A small contrastive audio-text model, trained from scratch: text encoder width 192.
Rows from expert 2 of block 3 of the text encoder, named by matrix and row number. Rows with one number belong to one neuron. Each number is 128 + 24 x the weight over the matrix's rms, rounded and kept within 0 to 255. All counts start at 0.
# up: expert up (text_encoder.blocks.3.mlp.up, 16x96x192), inputs 0-95
# down: expert down (text_encoder.blocks.3.mlp.down, 16x192x96, transposed), outputs 0-95
up.42 [125 109 127 114 119 122 111 147  94 158 155  86 121 107 139 110 124 131 130 112 109 107 113 136 111 179 127  84  75 148 144 106 129  76 151 152 115 158 111 155 117 119 129 126 196 102 128 129 155 154 138 158  92 111 134 101 102 122 132 105 132  79  55  73 136 147 174 159 193 149 172 170 137 137 113 108 148 138 161 112  85  90 178 114  95 138 156 206 150 109 121 160 140 130 134 123]
up.43 [154 152 153 175 162 106 105 140 147 135 147 133 139 154 163 137 161 157  99 103 112 115 106 131 123 113 141 145 159 144 107 102 115 134 132 145 115 123 153 117 122 138  95 119 114 127  99 111 147 137 160 109 117 129 130 118 153 161 131 117 131 149 122 122 138 117 109  80 125 116 139 127 134 138 136 133 166  75 120 149 153 143 145 129 155 129 136 145 132 110 108 123 120 113 111 169]
up.44 [160 199 160  59 111 103 137 129 139 143 154 126 138 114 138 126 124 115 135 156 106 131 132 145 191 131  66 145  91  82 107 128 129 138 132  74 112 145 123 125 108 123 165 143 155 112 158 123  96 130 126 111 126 146 124 144 129 130 129  89 106  99 140 138 122 115 140 136  93 138  90 144 109 125 120 135 114 139 146 142 101 173  99 179 128 114 127  96 113 115 128  81 126 140 156 111]
up.45 [169 159 128  86 112  97 127 117 131 134 122 140 139 116  64 136  82 149 143 118 143 148 122 148 168 124 155  54 116 143 132 164 139 159 205 103 100 137 125 124 119  95 142 149 133 148  98 119 175 138 105 127 134 145 152 136 134 120 157 131 130 140 128 109 149 106 155 146 159  87 146 143 132 113 135 114 153 167 141 143 150 128 144 147 134 110  94 148 140 131 133 101 131 112 182 115]
up.46 [154 143 134 103 108 131 122 126 155 122 127 129 137  93 137 132 119  89 117 110 101 129 117 130 117 125 125 106 134 115 157 119 129 101  93 133 134 189 105 131 150 146 111 124  97 159 160 157 133 125  91 167 133 162 124  83 136 133 121 153 141 141 111  98 108 139 138 168 147  96 127 107 104 133 160  94 143 110 111 144 122 146 108 154 130 141 148  84 159 148 155 120 117 135 109  97]
up.47 [112 158 143 111 181 149 125  94 125 123 120 147 107 131 153 114 136  89 129  90 124 138 172 145 116 123 126 131 121 131 192  77 100 103 132 168 166 147 105 130 156 136 173 106 100 126 140 145 108 134  79 111 130 136 163 125 158 155 104 106 151 122 101 132 161 129 205 157 168 134 105 118  89 112 106  63 135 126 117 134 104 140  65 146 147 100 128 103 145 173 136 121 131 125 136 111]
up.48 [141 145 125 118 134 177 152 136 142 117 145 124 173 137 158 154 117 154 105  95 120 120  87 145 171 110 147 126 110 109 121 129 127 117 108 103 139 168 114 106 113 138 117 129 146 133 137 148 150 131 156 136 147 132 169 156 132 138 129 134 146 118  96 102 155 137 144 136 100 105 145  88  82 124 133 145 147 104 134 141 127 144 151 118 124 121 131 103 152  92 151 123 124  98 150 122]
up.49 [134 164 156 111 143 145 137 108 126 152 110 133 110 122 143 119 163 121 172 135 145 130 125 164 151 134 125 113 134 128 135 129 119 144 123 154 158 114 123 114 180 132 154 118 117 140 130 157 117  89  84 116  92 130 149 127 124 146 105 114 101 149 112 166 120 127 133 122 169 118 101 141 129 143 116 102 118 165 130 147 118 147  95 124 126 124 102 129 144 128 148  99 131 119 140 121]
up.50 [105 122 135 200 162 159 161 127 128 100 119  92 152 132 132 153 126 167 114 111 109 117  95  90 100 143 132 152 110 114 113 100 103 135 122 137 152 128 132 101 120 128  94 129 135 140 133 112 166 129 120  97 122 113 114 159 125 139 128  94 108 149 134 185 122 146  95 107 135 121  85  92 116 133 150 167 138  87 145 146 171 144 107 140 139 180 149 103 128 156 147 122 135 120 103 167]
up.51 [ 91 162 138  77  93 104 114 116 128 162 127 146 132 113  91 105 160 121 153 102 116 121 118 158 132 126  72 132 154  72 130 134 143 136 186 141 122 144 162 138 103  66 126 178 129 114 100 126 126 124 159 112 194 137 139 148 120 155 131 109 103 117 152 176 161  98 144 139 101 169 136 121 140 156 142 148 124 154 110 129 153 149 145 108 107  76 127 140 130 134 157 138 126 154 157 100]
up.52 [185 129 139 129 135 132 142 138 166 176 143 131 172 105 104 138 129 124 128 125 164 129 100 108 137 128 139  87 111 132 119 161 137 112 116 111 139 154 141  70 107 134  83 140  96 121 107 166 153 165 125 152 138 148 131 125  96 103  92 137 168 135 119 107 139 133 161 128 111 103 165 118 129 129 142 129 155 135 137 154 139 186  69 134 120 122 136 155 171 116 110  87 132 106 127 132]
up.53 [137 139 138 114 139 111 130 138 128 127 121 130 133 115 104 148 112 140 116 119 131 131 140 114 139 136 143 127 126 118 147 159 129 125 142  95 145 135 165 121 110 101  89 163 104 131  99 127 172 151 131 120 143 131 127 120 129 104 121 167 149 156 139 124 131 154 151 128 138  98 150 104 126 101 163 142 142 134 140 152 161 160  82 134 137 123 157 132 128 138 132 117 163 134 131 131]
up.54 [150 147 141 138 135 116 143 105 100 150 130 129 134 135 140 124 140 157 125 147 134  74 119 113 115 155 172 123  66  94 139 132 189  38 141 116  92 138 120 136 135 113 127 129 111 123 135 179  86 129 121 145 127 180 139 117 182 166  77 166 200 144 106 117 112 130 173 141 128 113 133  74 132  66  97 134 133 168 153 123 111 133 120 119 120 144 129 118 164  78 127  89 150 116 189 138]
up.55 [157 152 131  78 142 140 108 127 154 145 158 138 103 134 122 137 130  81 153 111 154 103 118 168 122 137  79 122 124 111 120 111 144 119 166 100  97 143 119 115 139 165 175 162 155  87 115 140 112 131 137 109 149 158 137 134 103 160 134 124 111 100 126 119 163 144 120 115 125 158 112 149 133 126 137 119 125 163  95 140 130 161 123 127 117  83 134 116 120 153 162 125 107 151 104  96]
up.56 [118 120 118 169 167 130 134 146 117 137  99  77 138 103  65 185 125 166 118 155 141 147 134 103  98 163 117  95  94 181 116 173 110 137 126 149 127 140 129 130 105  97  72 145 100 129 163 126 210 145  94 117 161 115 139  82 112  96 114 135 138 115 115 100 129 171 116 129 193 126 124 162 136  92 151 139 153 160 187 138 167 100 153 123 156 135 134 201 119 126 149 142 133 110 152 130]
up.57 [105 109 132 112 119 156 123 116 148 157 134 134 121 140 127 126 116 140 134 137  93 129  82 143 137  97 108 137 142 112 129 148 173 151 173  64 108 123 161  89 142 111  90 137 120 126  77 109 167 126 172 102 169 137 141 145 121 164 137 147 159 116 165 111 126 126 118 141  89  85 157 135  98 133 165 124 122 154 160 121 152 172 119 133 141 127 128  98 137 173 135 117 100 165 126 160]
up.58 [134 101 132 131 110  98 143 152 115 157 128  69 125  98 127 103 128 142 140 134  92  92 117 109  88 158 130  92  92 141 137 149 151  66 128 150  96 149 105 131 107  84  91 133 165  90 120  93 183 123 110 172 131 116 132 103 126 110 114 121 143  84  63  75 143 169 156 152 177 170 161 166 149 135 111 122 159 124 149 103  99 119 146 103 103 131 175 218 144 110 146 151 146 145 134 136]
down.42 [172 141 144 104 157 125 150  92 108  93 140 110  95 108 151 112 116 135 111 126 102 127 161 143 107 128 107 148 103 106 111 111 126 127 114 164 154 141 127 184 151 107 143 122 133 158 166 100 184 223  67  98 164 109 186 104 135 140 132 144 134 134 117 153 137 167 141 149 169 120 137 197 157 119  66 136 132 140 193 142  80  96 110 134 122 111 116 165 123 130 162 143 140 120  68  92]
down.43 [131  79 111 151 125 146  99 119 122 118  93 111 127 155 146 139 143  94 122 111 127 152  95 108 119 142 166 150 136 149 106 139 110 107 129 113 135 104 152 114 137 126 113  88 120 128 105  85 142 151 133 163 148 143 102 177  99 133 125 122 114 138 147 120 119 122 100 117  94 123 112  66 150 128 159 150 161  94  91 127 176  99 123 130 184 135 121  95 141 136 117 100 162 133 111 153]
down.44 [126 145 163 125 115 154 136 118 170 161 161 152 118 122  92  63 165 131 122 113 142  97 132 141 139  99 160 165 127 136 157 112  96  94 135 150 120  84 143 131 153 136  85 125 154 150 127 122 123 138 147  97  60 120  84 114 126 143 141 131 131 106 126 168 148 119 128 126 113 127  94 137 126 140 103 122 152 151 143 118 141 107  84  73 133 164 140 170 133 136 107 139 132 102 130 166]
down.45 [178 157 136 106 135 130 194 136 129 160 160 151 115 123  82 117 137 109 136 125 131 147 139 119 101 123 123 181  83 117 140 175 122 137 148 143 110 101 136 117 136 117 112 155 117  95 145 148 120 148 114 147 136 116 150  98 105 123 124 133  79 106 115 163 128 144 103 131 144 107 125 138 108 132 146 102 137 150 129 116 120 113  79 118 120 137  99 147 159 142 120  99 155  58 169  91]
down.46 [116 130 144 125 138 128 147  95 154 105 168 139 152 100 166 125 139 109 110 131 120  92 120 140 147  93 123 114 171 112 100  94 152 126 130 133 131 126 129 134 153 124 110 130  93 152 139 168 112 131 116 115 131 118 155 152 105 144 163 112 138 165 118 132 103  92 128 120 102 114 168 142 160 141 113 101 103 128 128 114 117 112 126 132 102 113 146 123 111  94 101 126 117 119 137 144]
down.47 [114 128 149 136 124 146  76 109  96 134 126 128 146 122 159 106 108  85 135 145 158 127 134 171 170  95 164 144 151 164 124 120 112  98 139 107 140 122 136 136 154 133 122 117 102 153 138 109 106 124 133 182 125 149 109 124 163 169 107 115 151 163 115 132 115  86 160 141 114 132 140  68 117 183  75 118 125 104 119 122 103 167 120 156 174 160 135 109 148 132  64 106 162 130 115 157]
down.48 [140  80  85 134 141 136 137 129 157 110 113 111 120 172 139 151 142 148 119 114 121 156 134 163  62  83 151 123 127 111 135 113 140 144 147 169 126 154 133 110 128 122  90 110 120 110 131 108 163 113 105 152 127 101 152 131 119 114 134 139 132 109 158 147 162 116 185 119 119 101 134 122 112 140 139 132 126 116 182  99 121 140 132 136 138 102 130 119 152 134 133 141 145 113 135 124]
down.49 [129 175 152  90 162 144 131 134  93 177 110 131 128 118 124 123 141 106 138 140 147 116 116 159 149 117 149 114  98 165 130 134 129 137 119 127 145 110  84 160 137 138 136 107 115 152 158 136 120  71 137 171  86 127 116 130 198 127 129 110 154 130  97 127  92  96 197 139 153 126 122 125 123 187 126  96 125 128 108  98  96 147  89 115 142 144 115 160 128 151  79 115 134 122 145 119]
down.50 [ 99 103 118 131  88 113  80 116 126 138 111 105 133 110 107 127  92 126 162 162  99 131 135  97 145 141 149 134 137 168 109 167 160 156 120 115 141 119 128  87 142 158 156 107 130  89  89  85 125  89  92 125 161 151  80 154 135 120  90 156 107 152 128 151 104 149 107 110 144 120 125 104 171 122 190 108 108 123  83 148 172 137 110 157 150 140  87 124 125 102 104  85 139 156 146 149]
down.51 [114 163 127 110 113 112 156 127  89 150 113 122 114 104 126 120 163 119 151 154 114 125 112 103 181 129 153 157  96 131 130 125 128 112 115 127 136 126 118 137  85 105  90 166 140 113 173 116 153 118 140 133 136 108 120  99 136 115 114 112 112 145 108 157 101 128 115 137 158 168 122 136 111 124 122 170 172 158 132 127 146 142 124  97 170 142 119 128 128 129 122 128 155  96 160 163]
down.52 [142 106 117 149 113  70 138 121 144 134 102 112 123 128 127 147 123 149 131 138 144 146 168 121 103 107 141 138 128 156 135 216 140 146 134 153 135 139  97  98 125 101 140 120  93  85 123 114 144 110 114 142 108 123 128 110 107 100 106 155 124 145 137 112 148 120  86  96 114 125 124 112 128 120 147 143 165 154  83 119 161 130 129 142 161 119 145 144 136  86 135 110 117 156 154 134]
down.53 [144 106 121 138 101  85 154 146 149 117 102 128 126 152 152 154 138 102 143 102 154 152 170 116 130 127 108 128 142 127 142 188 131 140 127 155 114 125 113 117  98 112 130 159 102  89  97 127 137 110 127 117 127 143 133 131  94 138 131 114  91 126 159 107 141 140  80 117  98 116 116 112 133 135 152 126 147 130  89 153 147 137 118 144 129 118 164 101 141 108 135 125 147 136 149 127]
down.54 [139 109 106 143 144 133 114 144 135 145 131 137 110  97 107 113 125 157 125 136 166 119 173 128 112 112 130 139 160 116 161 171 150 144 146 149 129 161 120  74  98 117 116 118 109 117  77 130 100 154 127 160 135 114  78 137 117 127 170 131 129 122 164 124 134 116 110 151 110 115 182 134  92 167 108 146 105 132 124 116 152 150 145  88 110 109 137 139 111  87 161 156  98 178 140 105]
down.55 [108 139 128 126 146 151 172 142 142 160 127 154 137 127 140 136 163 145 118 114 126 161 107 141 189 125 124 161 125 105 108 122 114 105 132 136 142 112  86 151 110 135 104 128 131 136 148 118 150 141 122 136  72 101 149 140 148 116 126  86 137 103 113 101 108 131 133 144 162 138 138 151 145 157 153 139 186 106 102 144 134 134 118 107 116 106 114 162  87 115 110 114  85 132 138  89]
down.56 [126  88 129  99  92  97 104 144 113 108 123 114 104 137 148 151  91 127 111 122 128 167 195 128 124 146  86 128 132 131 157 181 121 159 143 120 141 154 152 108  95 134 171 166 107 106  71 118 159 146 117  92 167 155 130 111  87 108 129 141 116 134 150  86 144 163  71 146 127  87 132 153 115 103 124 134 122 142 122 174 152 120 117 151 111 107 161  97 152 125 172 133 117 133 128 141]
down.57 [135 129 140 144 130 147 148 120  96 179 108 131 115 115 118 117 139 168 147 113  86 120 129 121 131 174 114 121  83  84  99 140 129 131  83 115 143 156 110 134 100 102 119 145 132  89 141 107 140 102 166 109 118 146 140 136  84 124 141 143 101 142 125 118 123 117  98 130 132 155 147 166 139 153 140 154 137 120 127 136 158 127 126 107 150 109 113 105 100  92 162 138 108 141 110 113]
down.58 [152 130 139 108 150  98 170 122 116  99 133 108 100  94 121 108 134 158 129 126  91 161 155 113 104 148 108 135 112  98 129 104 122 141 144 160 121 144 160 181 114  91 126 135 121 146 174  84 175 199  70 121 162 110 172  91 120 122 117 112 126 122 132 162 159 168 109 151 161 136 122 190 152 125 110 168 144 130 219 144 120 102 128 141 132  93 118 154 101 151 183 146 146 139 106  89]