config.yaml
encoder_activation: "relu"
encoder_stem: "single"
text_encoder_layers: 7
text_encoder_norm_position: "pre"
text_encoder_moe_every: 2
text_encoder_shared_expert: false
batch_size: 256
decay_fraction: 0.3
Rows from expert 0 of block 3 of the text encoder, named by matrix and row number. Rows with one number belong to one neuron. Each number is 500 + 40 x the weight over its row's rms, rounded and kept within 0 to 999. All counts start at 0. Numbers have three digits each. After the name is the row's rms in percent of the matrix's.
# up: expert up (text_encoder.blocks.3.mlp.up, 16x96x192), inputs 96-191
# down: expert down (text_encoder.blocks.3.mlp.down, 16x192x96, transposed), outputs 96-191
up.26 089:478535544503512460518488504478571458442507577513568482506590523518591587529487553522523469492487500496462545504448452506515513551508506548483530487495464451505514495408434529531489506509523461525454429506439466517521477547437494409518402539540565433521473525505519524428523477495465480427
down.26 096:498513523492540440476476485511562475534561566515482458513461432471531503432469546447441514540480560506427522489477513544521486485527473536491509467611487471520443427467506457515496578559526517511454477488467532440502494418516492508462461513465489542468603495469424536483542509504403470492
up.27 095:469517472526458479482497507492475499475494567440574443530513471497491495502517501470511424475513426482444524521543471496517548504520457525529485518531432491498512501479459569578397428597628514528507566442496472437529448564450531553525421549438459489553510495485544414467411471416539533507
down.27 103:469477432472456454449516498486499484497500502513538482552518431399531427463481535462509441427472444446523518505482491489501499460486453505585498492519517497489493504464510509506510471587528478547538534531471487482571528473470579467562440484545486531510489506553438551435503512494525488503
up.28 094:524539501523558472542548474543437493538481470482503461517461502542456544528430514532491469466464470427503519494507543502497519542526544481479548518514447514448474530485423561598494475530528487491446477497513474428521468487447561476504447494516541507535447533486468478471454526378499445481
down.28 109:487511470511518462444491484499474485534555572440493493547444457468438502530483569477471482549485500446515498484547544519504467489533518449529456488529535453464531491477563480476460519565453486588549412518506496517473500486510461425516495528548459556501534525489445498503517504427436520492
up.29 096:522528479537516470604475531558468514563505532484547478507488459491476591550441531523475532489542462542467438426555454520556575512603528494451542462488507528425508506448486518529420487561526533511436441472470515541479470512467478493563505512504497493572477450444531491499509433430502475453
down.29 100:466494416505504425469524477516484516549510547512508432514450513490485500456459583451502419454550549448498477532522425581557479505547500478525478543517480561536526509459538518485563443608456546520535459466463536471491458505527493476591485567496530585578518469514496453471524511486463479453
up.30 104:527567511554536458485557527544522508552536541502482484512491579513489479490503521461453411532507461528495556532503526437507534590547453410447469520504457481517460523567495537564517518575551452489482454416441498449503470520473537483469487458463403508495534472453401414466519461481509429530
down.30 100:416482471521460460476496446525431422507513442440449515504519572445400504554535488454468429394448476573480525526538487463477513511496529476431508544472553546523564578462554569505554478515493500500460507476466509459523539513568500511544494513499539510556465515518496422542475485506553476475
up.31 102:474535431546485482519497526550443523514527613506529512572573510530483527466612509470503445514489441517485470514481451491546524487546454488500459541430465497559491485526519465530514464528556520543561487464532522470472462526505509532464531465499469524543550438516495465477548446456448430502
down.31 103:463504471531468569491515487509510452467515449475415449599560523550474505562511519550498401415520469503566469528460475415481484490462541486445484485546545439527493462533499543474515533426464556491491543471492445508508505525552566540574497555425494442533528476533438421592453464556491509475
up.32 100:542516544546512541515492534474514496485555554500532516559567471586477552428477460465463442444468477448480479491454445493490550441460484497521508494457482475455443403436501581535480490536617500508497442444502413439480520530444527446529441518426519508474529554503500470508436514469447472485
down.32 090:558498464489482458491438516480463547505506420468521563469429460538529517539459521497475533542463467501430434465507540527455478454499544546552544452418505458478521598450516484490390516532567443496497436546557456551441548559492529497535525554473519521487538492486535513499459510481551537402
up.33 085:510511511509450472500450592536523600514561502519493468479504489473502487465498509511508509537569447609472510555516454491522499563425451545543519524440533426484459488580548467448487508480540469498522457510526529468444552526469490508522502502477431515470430477516477486455530507527494484477
down.33 090:501530482526487525574482495507454483415479470506497478577530539538513540568488501494577538472438513549532464442480524456463512531417477515508495468495478511449425533536502495459476479509501515490474478527475411496529515465507503524481569523478574512497463603526503461521409503505535437568
up.34 091:520567564552561534550473547524486500548470524548487522554450521505404496484511503486521507492455484412423543471598488535537531477463509509591560571504487501519464486465473510510542443454529494469447521445439502372497553501453491497539463504505488464414467560530487498448510479478524529513
down.34 104:524487483571533529508521472508438484498484471478477499499503468550503502554489432530533454460471518534487522499498526444355543495473491515487480484516489542457448549474404543516475562463453536499437487528531390507522538511490557517518508518469493446555501514522488508575465480530536460520
up.35 125:503458478569525501524556541507519500524518553539496457496546462524498489451502510488450445499493490494476532458467465499484518559491491478566551547445433424472434448500467484553498521568536516537492421439518492403439518447448537473440436474541487526527528426565454476498473472464415487456
down.35 077:473492471602544457517483486545433513533494487478496578444438540520473490532489464507470483515487516555411514459541500522425560475538540494441529474475478523505531480484489521602468438462457559529464446502575474512486510518479527507476486461528500471530541451444547504543476461477522523418
up.36 081:542510462545545512508587548513487545542531486482500467447432468499466544535518434518447499506493515489447493425520503491544511495558534431483387493491488480495532504529479510484501436548475511481500453461450445514516511526458545511451576436511401492509461514507426507448527438480512458527
down.36 094:427477537480532462451470495429504530508508543480561616490543497515495582573473437483491438549512508510482463547467499446465535463526537483498466528552474483442521471490482538577475465544485544543511482470515492484504435558492524509516461502450479548546498468533526519430507495433465536458
up.37 094:479557500519478433496545570567517490513515484456464484535453472502442521485541506487436500502492494468484453424512496487560545469527539504510468471530507462434530512471516540575501462501527478580465501442415506440528583520465560499511446498521494465547521532491490457407477455462477436521
down.37 102:459500437533517418417439530549553496547499543511553559539459463507496554584493468450476528550537526434457497421538546474499493466496557501490510466527502485399514473428532496520495471441457561621519526496556505465465485548505553487545527476469465519449457499544525543500554548446519491487
up.38 103:564538510544466460505506546517555532512512493529527489495497516494511529466426527519384507489569502575463483532495474449524520528487496510545504557449472472440398451513526508485492472580552545491457425502549502465455475434480533479458471473510478502481516398544463505472494519489431521475
down.38 087:511568490556479472511457525582474525537535565554514527482495566549539531581493454475492510520513457519441596422529463499451512556461574558474555544468529548451415500436474509479457475460399519485464525571513445523481535414481448561531511507526542472511444537488527543568449552451512451445
up.39 103:503575537531520494462466443423505434462564534530549473510528510499490546499543519484481526527494511447481505451448498540444450462491530480517520448473527436515532422525545513509449497462482489527524508557444479544505505523521506501493509512526500514452587520507460515521520384492459513531
down.39 113:397535544424491498503499468525522515486568524563442583464509500547523527478519471535460529482409459611533567479529472458473517530526498493480505552527430512507466442475512562526534457525548516456482446497483523450490423494525466510482455456508527496475499546423516502440442489530505474571
up.40 100:529523532575516523543482586491536550491479528515501491518471523512526447481468537492449499533499509576445429472528452532492526494532440527537515498438437467488439466500485558484481485522589502525454450429528470522447528502445562450461525371500451490467533489471488450473545439513468505507
down.40 093:485504498525477530526484536561516526550488482459439508505420449557497525550479558486554437546598515536428454457540498495500497524530590477489502514553489464489572553499532538502488495523465512557472521484522456469550481552473513536583496571466460482554453400544531486518510505507514470458
up.41 111:575528439576463506583478510525506485543561548574550476578555482551416518446563457504484540427470492493448485468441524503457493521484502487590507532449462469533466418474474506469504524444499554475567498500555493472439474458457514477464511452515493547441538452499455493518508499447459538526
down.41 095:513507502566499557486524523502523501489526483424468510510500538475455532626495534537522460553448476533527504459496570489504592468607483527456498491546604467467582533488476507475436521431442463526446496486512498506503494558468481522572447516509507428553536530420477469516389469493530480470
up.42 106:479521488587551507529472537533477495520525539527511500569541479520396470461511529489444459487488433505443463507460434484486530481492493447557475544434466470473466459458478488526444511518598479488505468423555490494451533539442546461516490453510480524504550481519506435485486460439458494462
down.42 090:496461472598504521444484524555467499494442512458431519524441482577510430528543556533540503548530533573503563470593521518422498520499557502497503541497503494419527469468473517500460535410523531535439478438543449557417526553482555522518492535491488443494480464498517450571521430515496430450
up.43 118:543477545492440469476563493504582498514473436423506500453458430442601427503471503488524476495437540473534424469451537473479518539519484572473511452516491468462576492450466482499490564486490416543443515478511506562512510474498545476466505498501450470471492500504445535510503464565527452465
down.43 128:493475519496574522450498522486619560474477502446507553492463485508499420536449562487486575559547571530510542523504567485474449545465478481537440445608415460526498501509549430445496542483513485558518516479519571575462502508504523502371495449523467515425534467488478548479582455455501496464
up.44 092:473535556524561496586496481491499496586509511485531529550499421529475606521456553549477527492515494419497440428492446527461512525509529488512577535452479480511504492401418529530459481561507522493479408469422487477498479504516515451509529535449476504521550425558479570537578481427457525376
down.44 090:433519434485557478485493435530531480596519517459458508484435476518486540464437460452488453515556526489494536556529401513466498475552475424527433500525458557543504457453502524513537481607461578474545459448495534453468461561476492493571483538511441547514559479466495495470490552492451477493
up.45 102:482509508554539482468496498512530516605518506474549470507487538444435441481530478434483392490523444463489436445513493521492477462456534518503519524510474502514521474574511485620444500478511514557463523500464519419477516463448525520486468501463457494476524487534487496518542439475504440497
down.45 085:576619479570537481439487485537454508471456475509558458452506541537511558474432415483452479484574487521500537482516453419449519534503512526514546505488485524512435441497436524516478447495538582498483491490542485492561479559478535521501527487477457432506472511516519498476459496398544425441
up.46 099:572613621519476541501500531518488494474519514502488514510541584509460514509512483486455434496482504574489524551494483481522557482509460475473475525475517495519440500532485489519447518530522413457458465518477503454515517486506488474525472503472470470486532542457457399479470529498506474570
down.46 099:469518513510541513425428506455459406473478529447419463593513566521492521576532487516494454473536490570490493491522523499482462483476523534477528509420546480547505490489557534489553510509503525512441448497478475441522492503544528487545475573481545498520503547495472415562506526556504477437
up.47 079:506519456541446441499461497491445459516438485479536436479532494485407518492507490574490553447495582559487496488477493494450506513540521528481533479444532495440491486493447525585450585550531518496526466544514457528481527470418604549450468532521496490474532520501454507513565520428496525527
down.47 083:464611485526500545452525470526479434508544517569507462527498560485492505388524582526404491442516551551522550455531536520563559439580500449513505527491498527534461444439556515432529499528525498527439453490523476550484449458513494490521432482512499568506519504433458516479504468440462479480
up.48 103:465503541512519494498496455460571495559509481478611526493485475484550449482448529541517490511481487463517507532487503470465545487452491532471467475511395433411564471468422527517447517495478367579427539440522461514466512514501468477458475442497402488431503471447516496500501449490539477457
down.48 116:525458507465493530475527482477597543388486458444527539480473482456511424508451564476442561485481520513530524509471548482500503557515460501499445449606430479521476530499534431420468521533543416547466491553472552610509510480515476502425510463483445514436557476474505535487556427451524500473
up.49 097:505504543524505481465518474514552468523495430465522520456476463457590448485451536477538486547470527489500461517471525470512529498484454517451467425477478496440593460420471512552490507464498408602458537465560500531477531462542509498451502463525477481458512489488476519456483433538523479476
down.49 113:515480518496543512503511516493615541451503505431503527492486501440481430537447562470442584537539553493509524506522563490522494541480475505494475466610452477544457497487561428444492548477518459545486514519473566610474516493512525494407508489501447475431541468493475536478588453461510499464
up.50 095:495494573522543507501560488547501552521515505520486506453472477484494475467480531384534435460533453445435553535492477559562561464447497474465471513488496526479482532481538458555533410521490474473504476486478511477552505433521474449470476440541530504508479498503511483487481517539463578434
down.50 102:549502474555493527465541550510500404511483531409493512530468535454488495509478509405456451544541427461489530512574507558515562464502507541453430499499541518501430451547511514529450480494451526546493488521479515524512473479447559501492454496518465454520477539524485466523511531468445451488
up.51 113:425471513529477499566522556492518506522568570471515505599562516482513511464503513510488453556477476533504466553441517470516517557513473504447496553432505432480483506513525506497459533539541426580491427511486504487508513501451545505507453519506470452546554501474444457459569508497435517505
down.51 106:450475452507559474529483475477500509504521497501406406586591481512447507545521533484531460442575443523500466499408434445436475555502509521500484495531563486547495459509503533424549535502488548487563525457454490472483501538501487480566467553501495504523518516535513474512449491568449499450
up.52 098:499539458537476497502548530522534536568602538513519505492511520505477531484483509473421463504543444531486559518449437491534513535497467408502456515470479451497473497536500528521462454597495470508516474472504551412478491524476450488510500476542443509509573464473437452480487502433473429517
down.52 094:449476485485485488498412497494478486511506445457417483543486563482441473573555467462459480450530502635476451479482508394460466510441511521477507532486539486508496478495562544426479520474556485483433505492460460511509552577532540510498510537494500476491482575513525412558478444579540543483
up.53 098:502508523497430465476505427411508464520556493490593493582573538537513533492517525513527482488479472499523458541401502489457496446417486543471473461507458427527499471511499560468453569517437461560507447500529446492470486493506552525475502509485485532462595434481502511467483469531473517478
down.53 102:449478490359532512532536502529482514421549481507455501478494436536545454511523535541493489479457502522572546511540548471468535539549517490448509509576476530563474586494553497399541500526518464473457509455439527497559476449550435572472491507522463447489537528440521561420537476555549503504
up.54 094:584459456586466516533511551463482520500488486475557482554535507481505529510497493428478445538451430510415419471452550497499537522518482506465529478422520479540476431499522513541424498506521487505487435473497457470478447455420543489549471498463499468530577448504439437508541437430440522485
down.54 096:526529517516561465514452485558520518489457453453415459542473468527476472565475495546568475455500450554527428487529493475480547458453524598515505499540534509511485520504526500416530495422503577464507534482531494477514528558487568476581474570484487467386405514472582423478501506525596474469
up.55 092:512469448525478494494526495492512510548528439539528525496495544446477443485520554519448508534422513511481492535474564471482503470463467494513450503490502485419485456494469480492459540467492409559495473557504481564448606440518564478487506406519465551438560442520389515493461437510489538500
down.55 105:449487536474536548524503497516504496515561520519465535457446543472489456442499532538461531499452600547552516545524546452510549422505468447475472541503466511483447545473558455487523570524540489448479458497483555577459525481522514468412483458532520524476450517428454526454548458523433471484
up.56 100:502529468521450449487464555485469585524508506457539490509478480477478472487503581498526436544484445566428428521497420481530558550501450563475475526474495453488499512487502501503450464564518444559469522504506456446460556498441489509535439553485449491544497525512499468446453423490464412521
down.56 106:527528479602517444548462517483477533442453479517474436550572429505467526530491463537591517505480477538531472484502528453468510484413444524526460475540507469425410485550494519484482505484462540464522476500510413520503474518428607458481514499482516474460376510487530458482474519473543470531
up.57 081:497506556540590592532520530500459387475482507479473579575526484510452560445502492519484506492443502506464483537527528523543544481467566427466524517495494520437524512511466522511491541481554469470414544448470464556508524470523588510497499461505501474482482496489458502467545450455477566449
down.57 076:478454437456538560467494470522488505523532507427456525555527537510552520550500429468464429543526431509524575441466503548454499419530533484529474495544557430551467453499503560527439518506455498593521451516513488580510523564467498510547525551475453484557511491564532493535474470464441389478